config = dict(
    model='image classifier',
    dataset='Sentinel-2 satellite tiles (TerraMesh)',
    train_examples=72500,
    image_size=48,
    crop_scale_min=0.5,
    horizontal_flip=True,
    color_jitter=0.1,
    targets=['main land cover'],
    num_classes=9,
    arch='vgg',
    norm='batchnorm',
    hidden_act='silu',
    depths=[4, 4, 4],
    kernel_size=3,
    stem='single',
    widths=[96, 192, 384],
    downsampling='avg',
    label_smoothing=0.05,
    loss='cross_entropy',
    init='small_normal',
    optimizer='adamw',
    learning_rate=0.0021,
    beta1=0.9,
    beta2=0.95,
    eps=1e-06,
    max_grad_norm=0.5,
    ema_decay=0.995,
    max_steps=40000,
    batch_size=128,
    epochs=70.6,
    lr_schedule='linear',
    final_lr_fraction=0.01,
    warmup_steps=800,
    weight_decay=0.01,
)
Rows from block 8, named by matrix and row number. Each number is 500 + 40 x the weight over its row's rms, rounded and kept within 0 to 999. All counts start at 0. Numbers have three digits each. After the name is the row's rms in percent of the matrix's.
# conv: 3x3 conv (model.blocks.8.conv.weight, 384x192x3x3), inputs 154-160, a 3x3 kernel for each
conv.7 110:463466456470474467469475473477481464481486479457473472507513498511513504516515502528512510508499501502495507381358357368345360368358384462460440474479459459472453505501486487478474478478470
conv.8 087:476498497492511509512526523483487490515517508515521503460466456464479475433447446511523540510521531513532539497500499506501502509514500444483480463499493451486479528564538527557535497517504
conv.9 101:501492491507497510508506516425434434459470465441452440513523513513520514511522510473488473475495480445463452426450448430449445403419419516519523526526527525527531528522533499488504505494512
conv.10 091:470464430503495448494486442463484414518541466476486412467483506485497519476490516532542570512507542512534541479495424519529451487478404477480411542535432498488371382396429391407428399424436
conv.11 111:485504493508523513512523516465487440500522482467488451475483485472484485466468472523534513523536510511515498476509489493525500478503485507497474524513493524521505479457473468446460487475476
conv.12 102:457467459470483472472475469472471474482486486490499497485483490492502508487499502508520516514516513522516508461450457457452450486471468435454443453477460447475449538557514529550505493508472
conv.13 093:552553561551542551564555558526517526525513515545530532508512509491504503470475483506509517505518515498506512508499492500494490493488475518514502536535508535527496462479463474487478469484476
conv.14 113:495507504496505498489492488508510516497500501487483490515508510515513513519513512493502485508517494509515496515513507516516512509517511482478473476473470476479473491487494484474489496486488
conv.15 098:501514515514521524518522522432437454445455471456482496443453434466477457466477457454448457472463479486475478501506531516517537521522535463504517481512515478498501511526498524528508508503491
conv.16 096:482470484475463484490483502417426419421433430419437426513515520521515524523517527488509491501518498495499478452453445468478457469481456493496475512517486517515496563555574544528539549528536
conv.17 088:500502495510505519521517530512513502511509519510509515507511505496502491470484459453472461477495481464476472427427417442437435451444450501485511488465496488476503396403400400404411410416419
conv.18 108:521523523513519519511513515501505507506514513501510510471465473489482483505496488501514491507519506495504490480480479487502497493499494546544534546538539547544541528507514511484501514494510
conv.19 104:479489478488495489493498495509510522509517522511514526515520514528529530513526521475486489468477490466479487446443447433428441448442454423443447412439447411432437451464437454466443435444435
conv.20 094:467474471463477473462476466465480483483495492478501497490498496518526520544537522440452452464478468456463451480502507491510520491511522491521521488515511470492480517516507510512511503499502
conv.21 104:478494503487495507494501510466461462459460468461468471477466473461453466454453468494543520521571546503539523493506495507517512502514499486481492472475492481486494483496494497504498499500498
conv.22 103:549540557517514526522521536474480509466475509500510535488489459481487466464474459498513522514521534499499490456462507455467508475483510477485479488491478514521492522548533523542514505510479
conv.23 100:461456457481478488486491501432439435448463461452465466510525506511520499508508482433443446467474470460464456456466476470488494464481490512532540528545547499514516507514506505507496486488476
conv.24 103:466483488483491500495499513458455446470466468481485480475467471452448457436446460501542527521578544513544521490501490503513509499517510489483489503495503511506518501511513509511510505508500
conv.25 105:461476484471484488470480487502512515503507516491498501529515522521503512521513517488503479505517498518532506508509497516515507515516517460482477464481475451469466492487493474471472470469468
conv.26 099:492487497496501500515517519433442463449452475479493511453479444487507463469485447420420439449442459470456460490494524491495520494501519481511529506533537499530526526552522547563529510518499
conv.27 109:526525533525526532523526531498507511505505504506506514471459459479477471470476462506510500513513502499501486501499503509517521524534536540522512547530526563553544543529529538522526539527529
conv.28 105:556573568568588580583586584489485499486471495489481503459466443471463445434432416514513515509512524494502520477489491479499494472491488470444436478458441501483457477505463512541483497519468
conv.29 119:470486496476487493469480483506514522502509519486490501525513514527516515528518514483495484497512495502519504507512509511513511507512515470477478464472477452465471495488495485474477490482481
conv.30 109:527530535525524531526525528504509511505501507510508513474472471487488480484485478503504484514515498502503493508509505516522522527532537541531515544534522559545543534517518528510511530518520
conv.31 098:479478483485477486493490496459465450486485466485489478470470452455466467430458464515535539526541535534532522499489480498494480513496493488483472518521499520529507525556553543560549530542524
conv.32 110:473492482496508500497509496442476430493522472451475430489501502486501499486492488533531510525521499508504494436467442463495462453481448532530492557562518532538509502481481474454463488468473
conv.33 107:479489480501514509505515513421441381468487431423455414490502501485491489486486475492489485504501494504500492466492489488513505491510507503507503511517514489492494469459474458447460480458469
conv.34 108:485491479494508499495506494495492502502498508497504511501496506507508513503508509511523519510524518504513503460462459454457457462464459453466462457464456454466462477482449455468444441445422
conv.35 098:447442445467460469486488504452458467459477490470489498515537515525543516509524493392409415434435438426428431452457472460473485463479493510527533530544547501522527515518502524530508499506487
conv.36 091:560549556501485499505492497491482501472471479489486487484502478511529513491503484533510513529496506513476466466458442463460436450443410442427441422398394465439422558549549529515509531517510
conv.37 093:514519529521512526540536536514516515524520523542536526500512504495508504467474475472479493469486501468483501504506503500495490495499490475480485473478484473476474472501486485513492470495484
conv.38 098:523506505484468478489470483496483495478471484499489511479531493513563530492549515390364414369335379382333358491469479477461462490460474493487520499488498503494491471501478508536505483502487
conv.39 093:462467466486495492482500504538534536555544544564564552537520540516509527514506525513530503533545524526537520522527504530540517510510487515546517563593559556585554413439395415438398385389361
conv.40 100:587581569539530522519511510486483512452462479462478495497511508513521528516522513497501489489487475481467468466491490456478482454476477524511501493478470518507492518518487525521489527515486
conv.41 109:478493486485499487479486472505505507499497506480484490516509515525514524532530527500506489512521504520527507513511503515513509509514514460471462457460451427442439476468472463454461468465467
conv.42 093:514514513509506506511507525505496497497490494500493499490486486487481479465474457483503497506525511492513502493500499511512514507507505485479515471466491484484515342344342328319334363355373
conv.43 104:553549517514499455429412359574562526534546516470479456524510511485477479494483476460465470512506485540550517477469432490502450460474423571586512519540457384407362434437429432460447492527523
conv.44 097:488495497503517514515530532461457467490482485519516508442438422442447442413436441518550562528544551533533520516509512513516509532524510467494498500525519514526525519560528523552516485506473
conv.45 101:510537526501531522479502488499507510485494494459470477491483498508494506536519520516514493524525505513527506519523513525535527514525519469498493454485474418449434462454445469463455476475471
conv.46 111:444450457453454456454461461493494491500501499484493491522512517525518523524523520469488483489501496501504495497495489502505495507512509485491487494495492484495491525522533510505507509505507
conv.47 102:525534536513516518503500508509510519505497510500494504495495499522518510532522511498510487507523503483501485506516509512522520505522517516512508506503503509508504512494497498488492504495505
conv.48 096:520529514525539531527531525498498493505499496508503503472468481470474486468468478495521507512531510497509493481493480487495481476482470464464469453453452469474484446440424408405392419405409
conv.49 105:400401385434435409439432410546550525558563538530543515500499504513511512507512503478484489470485493464472496497496485517520505520529511530549535539557533523537515506502514493480496504490513
conv.50 094:505517507521541528502524503537562546560590579537564550538529549519507537524514541507495485502503495490509499479482460492497480461478459522553495543590532502549499400401379398402381391408390
conv.51 106:427438435450462462454466470419429401449467442419439419503510497497506492493495479506504500510508500497503502406425408423442429407424422470465450488488469458461446491473471473458456472456455
conv.52 096:533552540546559561549562558498506520494492512492493511468460455477463463477463466504505498501505493488495484491513513505521522500516510481470467475469467478478467434453435462481460453470453
conv.53 090:513507519503492504519508519498510523501518532535543549506522508494518510482502498474472499464464479474464479497502512494495496487493493465468472456454458454458456441439433452441441453445433
conv.54 080:475501493501534522490517501492502498512524520488496493500493515493495522522512537540527493548535486527524486509527500541565537507539514418462418446498444403454401447435426460443432458458437
conv.55 087:451485475482509501484522509456475469489505493489511501459465453464473468442454449501499510502502507509517515486478481500494484508506499480519509501557540476527517526572542530571547501534511
conv.56 100:514512513506498510512506514523508515511497509517517527498530496508534510481511491428425458433431464432426457482455477459444459466456474430410433416406421441422439406434403465489449454466427
conv.57 099:500502500503499500516509508442447469449450475477485507460471437490509467477494455424417441446448462463453459495498529489492520493497515486516533508536534500526528524551527546567534510523500
conv.58 097:515511522511505506523511521517511519515512522530534542502520503503527512471501492443434472440432460447440461499477498481464480489472491428431444421418432441436444399422397443459426430436414
conv.59 088:562578551560580559543559534490493511476486499477483494482509522506521535510529540503486469508490464509492460527525510530540529521524506473474450476492454461468427445471436471498457456472439
conv.60 108:499497495519517520534533538395421373427463405406443400472475474468475475470473479518517508520513499509502486462472451480487470481493476544531508573557531556554538547527551523497523542518535
conv.61 098:490492481507504493503506500472490463520533498467481458509529511510524511495509497508508495503503500489483486390407386425420409395404395507515497518527507490492478488488484470458465475466472
conv.62 103:521546543540558550522544535486488488494499508511516517466457423467461438450461449508520525527543528498508485513501517510501516522513531575577559600597572607612583499533537516539525505515497
conv.63 104:459464461461459465460462468497495502502495512494491512518519515525524526525526520492487482483482488491488501403380384401382391423413435423438423445455438442456435505518478505511481478487463
conv.64 095:518513527510493507528514520499502513509514522545549556506528517496524521472497501463456485454452472465459472500494497494485485492492488474468472473467466476478464437455446452458451454448438
conv.65 099:467473474483484486490492498477466472507496496529520510465458451460459462443452463474515527498525527492501486492505499498507503507509501462483478507512501511521499516549522515538503476497460
conv.66 095:572549539560536521557538525483488469485495469500502489499511498477496484456465472495499520519509531513504508447445408467459408446442396496480448514491447536528491452472474469481488481486470
conv.67 107:549544565552552562579574578507499506504494505524514514468481468473483471430440431513518532507517532501513534504503508490493494491496494481477479484477474498487484512543504530557525521540510
conv.68 097:516519523514511517520515528500489498493484485480472476462445456432431450439436445460500466496532496489513485499538516533572550509536509449440472445434453452442451493505482469469454487482482
conv.69 104:488453423519475423516473434538504416571549466546525465428495527410496542390472524532527536518508515534537515518482411538496411522484407475454373541501389524487366363447521352444523362446491
conv.70 101:492486493491486494499483499517509513504494508495491509534557519538546514512528491388396411411424429402414423408384385400377397414394425433411432428419427419401412487503477524537501511515486
conv.71 104:588565573545519530534516526489487508469462486490486506488483461478481468456470458495519518514530533489493489485489500472472484470458470506499489511495482532520495498529532520545535500521490
conv.72 104:537532535537524535546539545530511518522505512532516520511524509511526513478501491481490510482498517475488509501502509493484490488478487468456467461456463481466463432464432472503467468486462
conv.73 102:467490474492512496485501488486488482490499491471477477486490480503505495502504490534522524519503515502503513420407408400396398420417430423427406427442425411432420518506497487487482478481475
conv.74 111:467488485471485485460472473480487475474487478458472468499486500503491501526509518486503489500522509502514504496505495509511505503517512474486484460480475449464459489485486488480486496491499
conv.75 086:498510518509524531536548538512508508528522521534534526473483473474486486446453454489504513480499508488504515506501509498507498501499490458480484460489481456469471509530519507533517489508503
conv.76 101:531545543546559556537549549504515525501512530481488498442413431430391410449408426537538505526539518501526505515540522532552537494518503488506500489508498470491481430434419457473444459475453
conv.77 102:429450451444467466445455457447464426468490459444476445484491488474487482472480480528533521535525522534525517458476439467488457452465451492491465508509481496503476525508503504484481506484481
conv.78 101:485474483469458479488472503491477492476460480491482503487544490511560520483530491405382425422391418420383401494468475479453465486459475460449481467453472472464475479505468536558517500513472
conv.79 098:491499494514510513515512520529519515521509526517514523509521496501519499480497478444448468454459483448452478460442468450427458449440467370362382356355375361362386443466434483499464472480450
conv.80 104:515508507524524524539544551419445394442477429422458416473475475473478475471478479512513502517513495509503488453460451471479464476482463558551525580573544575567546550527556528495527547513535
conv.81 106:459469460474483471468475472491494500495494507493497508504506505509513518512518511508502498495495496500498505427406405410397407436430445429444427443457441436454437518526488511518488478489463
conv.82 088:461468451483498477483495482458510479500557524482533497476498527471493525466489526535515493540510479528512467457475435511542486478498448438472426496548483455515443403366348428397368429415379
conv.83 097:459451461469455468493492505493487491485487489495498511489548505508559518463520479382348376410382393429394390493466467489464471492467482469477494491497508481483487461483451513537492483500457
conv.84 095:501488498472451468475458475503493505477473496501492513491546496523573537502551511372350386361332357366324339475450456467443451481455470515497523512496513523509505481500467517536500493505481
conv.85 105:486487482505507502508514512449474435494526484452485445485497491490500490489492486496501483500495487478481466396430409422446430414432410539551532563568558546558541509496524478452482494473495
conv.86 094:474488480488502489494504496491496501511514517517527523496493494502507512483494502491511525492512525506515515476477482466467472480483478420459457427465465419459452471503474472502468441467438
conv.87 106:490498492503509503499508503488483492495492501504508510481478488485487504486488501510538536511531533506515509482490489476481478479484474452468463442472464447472465473490459463481448443451430
conv.88 118:496504507491495498488488491512512520505506508490498497509500506521508512526514513495506489505519499501510497502512504511519516501514516492490489481486488489486484506493506497476491505493504
conv.89 104:452465470470484486476487492410430370448484420406447401496505508490492495481483486508520505520513506517517510462479462480508484484506482530527508542536511517518491496478490483458473510482492
conv.90 094:478487484485494487491501494511517524517522533520529534517524519522533530515525515445451467437444464445455468461451454442433447453447458419443446404431439408426434435447434442455437431443430
conv.91 106:437444450444458456451458458468470454484496473472482474492494483490498496485491491516503503509504498519507515438431413450448425444443439466477447494502474483497472517524499511515487502491480
conv.92 091:479503487476494475466478458496515499487503496462494483478485486517523515537537521473465470479470479478475480494505504506518511488514504517555541515551523499535507543537523538535541544547551
conv.93 104:461480477482500498485500493423457413458492448424458425473482472476485475473477469554548540550544532536526527457475451467489460455472451505504469536535498519527490531519512518493495517498495
conv.94 109:477487474487497488485494489501495504498502507501508516499501507512516522508516516503516514503508511499507508453448448445436440453453462440459452441457447433456451488498459470486454449460436
conv.95 092:509501517498487502522507515486499511500521526527549549503526519497519517478503504471464496456452473474465480496499505489487491483491489479483475470472467469473465472479476479474471475477472
conv.96 095:465478469483498477479496478537557538556576554538561539520517518516511515500499518499482471505500494513521519498504492504501490486490481513548509552590554533569528382378345403396362394383362
conv.97 091:511516528516514528550551548512511514533520522541534523472473467472476475437442444488501509490505516494508519507512504513514498503508493468485486468485482461476472514529520517537519500519514
conv.98 094:476460477482474491529530538431435446442459460456475478536541546511515524464461471505499511517495514542521525373400394392422421403437429448468485476498506539572566527523513511484480527498479
conv.99 099:528521510528526517523524519494499477517528503503526497466483470458485480441469466498506495504505492500489477475468462503487473506501487569580568576582563563577555529552557519533533521525523
conv.100 098:512511512506502512519511524488469494474457483495482503515556509535560524508542512455440488464446481452431448485466477473465474475461474461436467459440453480463472477517470535562510495513468
conv.101 094:519528540524526539565562559512510511520509517540528523462466455458466463431428426503515525496510520490511522510511506503505502502506494478486493482488489481488489531546533531554541516536523
conv.102 101:454454448463468463474476473457464445470485465446457447506518500512519507509511498521513503516507504503499504389380366389383379381377379468468450489492468464473452500492485479473463479466467
conv.103 099:504504502510514510532531533503489490527511507544534518433423389412408391382395392500548548532565555516527508551564548563575548542547517530531531567573565569591573490541523501535508465486467
conv.104 110:566561571566561575580578578504492511492486500515501513478492469477496477443456441516524537506520546501513540496497503483487490483487490471457460471461462492481471511537493536562522518546503
conv.105 092:554564547550554549545545543509500522497490515515506533498519508517529531509527523460457449473457453466445440535531528526531535535534538520502494527513493539524496493514487510523490477488467
conv.106 103:500513516504516517515520524467476490456472489466480494471470467489478477500487478494498491499504502498505500486509506504519520508523529473469463462460459459462458499491484512506496503505494
conv.107 105:418428435423435442432440441460465429471477457476488465502500515502500516499508520474502495494517506495507503486492487503503502507514509491498500503510504498513500514506518501494506512501507
conv.108 106:463460461461464469461468468496491494500504504488495503510512506515516515516513506506500495495490491494495504401380377400379390417405420459456438475475456468472462502500475494498474475478463
conv.109 096:498515507511528524519530522442460457445460459448469475474470466497484475515494480478482473494498491496499491478502502497518518500521520451463469440449458427434437483481472493491484487484485
conv.110 097:472468460485489475488491483549532527549536525564557532532517525523515522515511522505527519522531522511526518526528505529530513508517488527546527570591555568593553368400383390415400371384377
conv.111 102:486471477471463469531528521468461488514507520529533528498506501504520529508517522517526512501498477433416408460464469498498484488497482428404458520513528573583553461475464464467469527514516
conv.112 107:469479470478487480478489483486484490496491496496503505490489495499504511490502513513523522514516517516513509456461455454449448470466466446458446451472459448466454508529488501515480469479450
conv.113 097:589577557557545523528527500507517494480500469459473432480494507476500514476485499510495509513478500511502504446466419462474418444456391501487429503490420493489427453475480480491481519526517
conv.114 107:482492487507510504518516517405435378448484432411450406465484478468480478462479469552558545547539526535529521472486465482507479478497478520517481551549517537543519523508515511485497531506508
conv.115 086:476486500487505509516533532472484483506507501511516503446440429443438438409414417509529536512533538520536529508518504523533516517517505470510504496541533482522506527576554540583551494527503
conv.116 102:473480476485489478483483485511515522511515523510514527516521516527529530529525519475477479459464472467474482437421431419406417438431446415437431409432434397429427472484456472492461449466444
conv.117 112:401415425411424434414426430482491462492502486479495483515508520523515530525523527472493490487501494488497495481484471493496483502507497483497496488501498478498489510508515497478493499491505
conv.118 092:567595580574592578553566553491490504487479499481476487478480506490483502495505513534517481543530493524527493519508502522522522519526523511515478511511482502498471461465444477478457476476462
conv.119 110:476490481502516512507521517423439380465480427425451408489498498482489488482482476492493491507504497508504492470494493496518510486514507493501500509517511487494491468459479460450460479462474
conv.120 097:503494497494493497507499506520518523516508516520515528515534516523534521496519497412412434418425442414422441459445451442434443454438464444445455426428444430429446412429404448465432441447425
conv.121 091:519527538528527544556560565511510512526522518544533522462462454462463458433427423499514521501520526503514520509516507505514504496504491476498496488504497479492490523545532527547532513533524
conv.122 100:489489483492497499502506503493482485505497495523513510473467466471472487457468480487530533504536531491514496499510504500507501490498487501520508527541520514530519476510479469501459436452422
conv.123 099:503499497515506510537529535437451425467481448472492457458464448452456454426445451503522514517528514515515493472473465489481474497491487530524497553548525563557534535554557539549547535541539
conv.124 123:440462466445465462432444446506519504500517507471492488506495504526510519541529526481494485487501493486496495492503495496508503500512506480501507469492492445470470506493502499476491501489503
conv.125 096:431444448433436442426434442478476467486480477487489488505508510495507513484501503495517504502521506494500496465479453475496470475489471481469464466448447478466466495491484471462461471459471
conv.126 098:528520529515497509526518521507507512510511519540542545499525509499526516474500496451452479447450470461450471504490501492480488494481494482476482474477471485480473414438426440455441431442426
conv.127 102:502519520501511519495510515463459466441442457421428439475469479461457469463470479486499494497512505491505493497521507521536528511533515476468491444444463445444457476482483491491488508508506
conv.128 100:504520519515531531512523523457464460447455463433455459450446448455451452475463464484488489497496497499499495504519525518531536515527521452465482439447460430438441460468457476482472491492488
conv.129 102:500500517504503524518512535498471491473450472486470493502535479518540495489521483458451516463456512459440489475460488462454480464452479417389437408387421431415447487524479543574522509532481
conv.130 106:373390405382407422386413421497527516510547536496534522501502515527523523529520508460475481465482486457475480466488498487521522499533530508544539515552546505541530523505517506494501518506523
conv.131 096:493500506507514519515522531485481503475474496477484506507534486523533500502508468454442489467459491479466488477496512478490512467475485418410443426423437430430439458493448506528483464485444
conv.132 097:541543524552556542530541533502513482521540516484512487499523513482520508465506496490475476496483480491485491483475458509499483494489480547570556551577563520554541454475462468472461472475464
conv.133 102:493483481500491498509508513430442438469481470456463454497516497505515498507513494459479468469489477444459452425444446428445447410424414526522530536537544532528528513514525493492504499492500
conv.134 093:410444469440490511442492512429494522487563580478545557522495504513494512532507523547529503554550527546543529436472476482525508457491492375478503434550570422545565532498443497442382458397346
conv.135 101:506511518507511524528536544496493491516510506521525516412409385402407388363384379528564572542564567529539531545564553549564550527536507513533536540566559531559547510555529521557529489514489
conv.136 103:515502508491475495497481501511499508492483495511504516488535497514557524474530504375357401377353380370337364478448460465439453478448469494470497487466478493476486467496466527550506502513475
conv.137 089:528519519504485486509504499504470411507484412496488418518523487522533506495506489476499571450464541491499540456426379472433355469431352516507533534511503559535514437463496438462510468489533
conv.138 092:485500509503515513537543537486488488508511506519519501440438425441446434399407406527535552525538544523534535513513507521518509511511498469506497492517512474503492545575553540575559513541521
conv.139 093:507512525510506515532529527516519516526521521553545538509522521504518518478489489451465485446466485454473482505498501492486484490488485470478478466476470467479470450473462463482469446465454
conv.140 106:514523519509506510498503503506515516502503511502496504498495500522516511533523514484507477493519493482497472495510500504520511502515510502505508499494500493494489507496502497485492498494497
conv.141 097:492484488508493500516510518421425427439438448444454457506516507512517504528524506429444442458475464443455442444459469459477486450466475498514519518531528499514507515519517515515507495491488
conv.142 098:462481471485500486472496484477486489492496501489501505476479471492490492490496493530520522522515512525515520454443440440429434468455466430462438442479457431467452546558519533543510503511484
conv.143 098:529526547537531546564559569517512512519516518543524525469479467472477473434435431501512523503511521494512522510512507505506499497499489477484486483486488483486484507531507519541522505528513
conv.144 097:498492483497488489481485484504505488517530510496512494483506490479507497466496491487490484498491485507493488476467450488481462494485473536541520558569539538556533510538519520536507505514495
conv.145 100:484475473481468470468471474481481493476486496456467475527547540536542528527523513469485456489505479456471444425413398409411415406411423459452452448449442439443424558542538546519525535526533
conv.146 098:522524539533528539556550554525510514523510519540529523494500492491507497457467460483494511487505513487504516508507510499496494497498497474477480473473477479479480480502487498521497484504484
conv.147 101:523524532528523536536532547524508512510491508523506520504528502507530510481505489460461497464467498458452489490480498476462484475461481414397423400393416428415430438470432490517471471487449
conv.148 097:481482480455446437458455451480480491470466473464469480504509495538538521532530509456468490452465479462472490478479474469469470457469467430435470418417436412423436474483468474488479470478485
conv.149 099:564559552553549539540533527504516524494508519489504513491521524493516528483502516501495509498488493491479484480484462474486469450461446526523486538542502525537495423441411464475439469480445
conv.150 086:542533530511491497515502509494464439493480450511508469488532491508550523476517496416412509388366445405370429456426414450419392462422397491470495511482478538505481467506516479503520469493518
conv.151 088:526552528534560545512531514480486497473484495439454462477483510493489519519504533534514490534522488524532498520531489541558521493513491455484442456488442399436395412424400449464435449466447
conv.152 097:507513509476477472468466465501491525468471495463466490535527520548545533547531521489502479492509493492508501487508512479500502459496495441441456410419422417422431487483475476475475488485488
conv.153 093:404422449459487512502539558413472481489541533512552533531513512497474485467441438507518483530538505500519503395451422474516488479510485450526528541608605561628613518485457483429411441390399
conv.154 095:489476485470456463467463467455466492474476499495496507488499479500509496477494492504513539495491519480471478490487515471460483472467474442454462447458449446460439528562541531559531507522489
conv.155 096:497517517511520517496504509502518480529545506500516487486483494476482489463471474474498458488515477475492472430465432466495461456491461530517501522493480508495479495476489467440457482463484
conv.156 092:506509504515520521519527529486483499473477496485487517493521488513527504497508480434414443459430456478455468492501518494505514479489500444454470451461471445459453459495454496517478464478443
conv.157 093:503482501470457475470454477477468486468463481465470482526558528553575544528545514435430437435432431439425420428413411405400401400391403463458478464449465487474475549542527542541522537534522
conv.158 094:513510505504499501502504518495492490496483491491487489473467469473462468462461462478513490497523502484509495493517509519535529509523510482488518475471495494494514395382388365341362407388404
conv.159 109:481475468494492491501501504411427390449473437412437409501516504502511497501504491471475470478481477465471469407427427428443437409426414503509505523535519500512504497488502484472483485473482
conv.160 102:499491503478464481493480499488477496477464482493489513476538488503564527480544504404370419409362401407362383497475488478458469493461485472460496470459479477467476475506474528549511493512476
conv.161 111:462469477461463469467466475491494492489499494475488479516506513523520521524516521472490481492506493499503490495492488499503494498508511485488476497497486493493485531528536519511518521513514
conv.162 103:546550551561565569571582577487477505476467487496481506488501479496501485454471450511510519504502525491491515459480480467484487470485479460430429463439428488473455493524476527552496493519467
conv.163 091:513515530516517526548545544517509517522518518541533528483491483487494493451455461482486505476493500480506511508509504502508495500498490469481484471482480461480475494508501503518507486503502
conv.164 095:465497500478522514450495490537559566540566573514537553546524532542512525534517524483470462499490487515516524504496504490488501467474488490549521501569551460523508392398342427435375431428380
conv.165 095:500507510497498504495498505489491505488497502497494502499504512530529517549536527453477463464494474439461448470486481476496491462475470494501506489491497484483490512512509496493499492484496
conv.166 119:423450464446463466434453451513528531516527532490501506506496498521508511532521515486500485496509496492501498496510503501516515504518521483517520473502508442473472508491496493474480502486496
conv.167 105:488505500499507518506514519452446443444443451442443456459464469444449461442448455506528516516537520509522515500512501513532516506520512476470479468458476469466481488497501503504502515512520
conv.168 105:493497493497511508498515513482500481503526499480508471479475470481483476474468466520528506518522499491489479439452438462466453452471456565577560571573565561570560568547580526498527565531559
conv.169 109:523527532528525531524527531501509514504505512509508513466465462481481475479478467504506495509513500499500484498508502511514518524530534536519509546527518555541539533519522535517518533523527
conv.170 087:544570544544575551524539519489489498472485484454457463485504524497511536520520548517500479522505481517512483515524497527546518502520493461477431461487436417452401427451413462478441450474443
conv.171 090:505516520520520517544537532517516518530528516543533527501512501497513510467477478466475494461477496470489496507501498497493487491497490460469473458468471452463464472490479476493491470480477
conv.172 104:490506511502521518514524524448455459444453463455460473476457465469452458473460466505520513518533520510527514495504505505518511512523517468467467462457471471466471488496491500509501494507498
conv.173 094:511501511489486491478474488497493521497487510501490506525526523548547537544550529427466459437474471419444439488498494476491494455463469474487500469474487478477481480486490465469479461468478
conv.174 099:544553556553570569568578573495499519489495513493495509454432422452429426453429427513524513503514507481501492484508504496519513492516506493489483492481489501496488440457436468488469462488459
conv.175 096:436465452455492471416462451453533545492585593439521545509498549510493535525502525558521487554523500550539531450487463470517502425476483430513469452555529389503484477422361463401334466414348
conv.176 092:512518539526520533550553554511505509519510515537531523471475462475479473437442437494510515491508516487507515508512501503507502500504495478491486480485485475487478519537525526545528505528510
conv.177 097:501515527500513527520531542510512508522523524527538525436426397426415402394406396513547548526556549511531523553574566561581566522540521532560556564584589549579572478520493492520489461474453
conv.178 095:492481495487476488489492502451461460457462459445457456512509517524517516535527521492516494502528505491509489460475459470491475463475467500498494499504489500501500556535550530506525530511538
conv.179 101:528530537534527535549543544525514518522514515541524527507523507505521511471491483484491507481492509479488505512504512497487495494489490458455461459458461469467465442466446467494465464482465
conv.180 097:514531538533544559552573575487491497494495508521520525405407390407410396379376373538549550521543546498513512502498508500502501507504502481486490498496497504508499540567543561586553523556519
conv.181 117:472484494475480486470478481509509508501508504482495491519508509520503510518516512482496482497512499507513498506504497510508506509510512482486479485492487481485479512503515502487500503492503
conv.182 111:403426437415432441418437445472483470483498488472493479518507523520512525529523529473491482485507493492503493472484474486497490496504504474487485474489492466484482505500510494483492499486500
conv.183 099:501507512518529531520528535448451450450453457444461465465468454468468458479471453478481490497494495502500496489505525505524534504518520442464478448460463427439446463470457473478465482478467
conv.184 103:512527525521529530520529528479477485462464479445447456448440450434437441439439444486497485498503496497502491504525523531546536522527509460459480451440452447442445457464452481482467506507498
conv.185 113:471473482471463471474462474495503502498501497481488489518512510527519520522521516475491481494505489494504488497503490503507497498504499485482478494491484489491485527524534519506515521510510
conv.186 101:414422435430447465449469485501517517512532534521540532542519519523501504515495501482511498503530519500526517466485475495512503511522512452481491479515514482517505439449447434436444429427433
conv.187 098:476461470472468474479469474464470477492485499468468475532553532535550529521534509459480467470489481445461452403403408397397408382378395524516532530524526519513510518509509496492495500501499
conv.188 100:438435436457450458479475490461462462475484492479495496523538520526542515516526496410418424438446448429429431442448453456468473452466477509521532522544541497513517502507491513515492492497478
conv.189 111:491498499478487490477478480519513524506505511494492502522515518527522517532523518490505483505519497500506488513512501511514509496507502488489488483482485479480482505493505493477489499486502
conv.190 109:499497506490490494495491496496495499493496494482486487506497496504497502497496496483495478503514492502513487504501491507509505510509508499494479513507490523518502524527531522523521522521521
conv.191 090:491494492483485493486488490505516524505513530509517527534538540548550547530544532447445451436446453437449461443438441430421433432437447444469466434453464422445458439453423444463440431442431
conv.192 107:488502499507515514515522520488499470503516497494508489449458455449462461446457456529554531530542519506512493483503478490511484478500471514501483530514499541541528519506503508490489517504503
conv.193 089:494502517505512520537546536501501500521519510527525514451460445453463458423422417509523529504525529510522529506515511510513510510515499457481487462491489450473468537559542538555541510529527
conv.194 103:403406408416428423432438442472474458483485484474483483504508503497504500491496490514518508512511505509507515434433418443439431453455448469460438487477452483477463508500486492485471485474463
conv.195 102:551554563559554574584584587503495507498484498520502510440452430448456438409411399519535537517533545508524537495498501481487495488492488465462461474463466495488476531550517548572532529556521
conv.196 107:479486491503511510526524533406427419439446445449463457467464456460459442447437435566584586544560566521537548475492487478497498486504502468472464480482489489491495494508506507512508499503501
conv.197 124:468489488468489486458467465506514514499504509475487486512497506530514514546528525488501487495507505498510503499508499507516508503516513469494494458480481440460457497484489487472481495484494
conv.198 096:520524537533527533558553552518513513526521515542530523485494485482490489444454449487497512487500507493507515506509510501503498497496488475480482470484482471478480486508495496519503489511497
conv.199 098:536521525498493495489492498506502522482478502496494505517531520520531523511511504513502485517507498506494478472465454464457453468453453468458456448438419476457442528522505512505489524514494
conv.200 113:484495488505513506506510509434462421482504461441464428487499490486491491485486480515518503518513505504504501453484474475502490469492478500502482526522515512511505481465478468455467483472481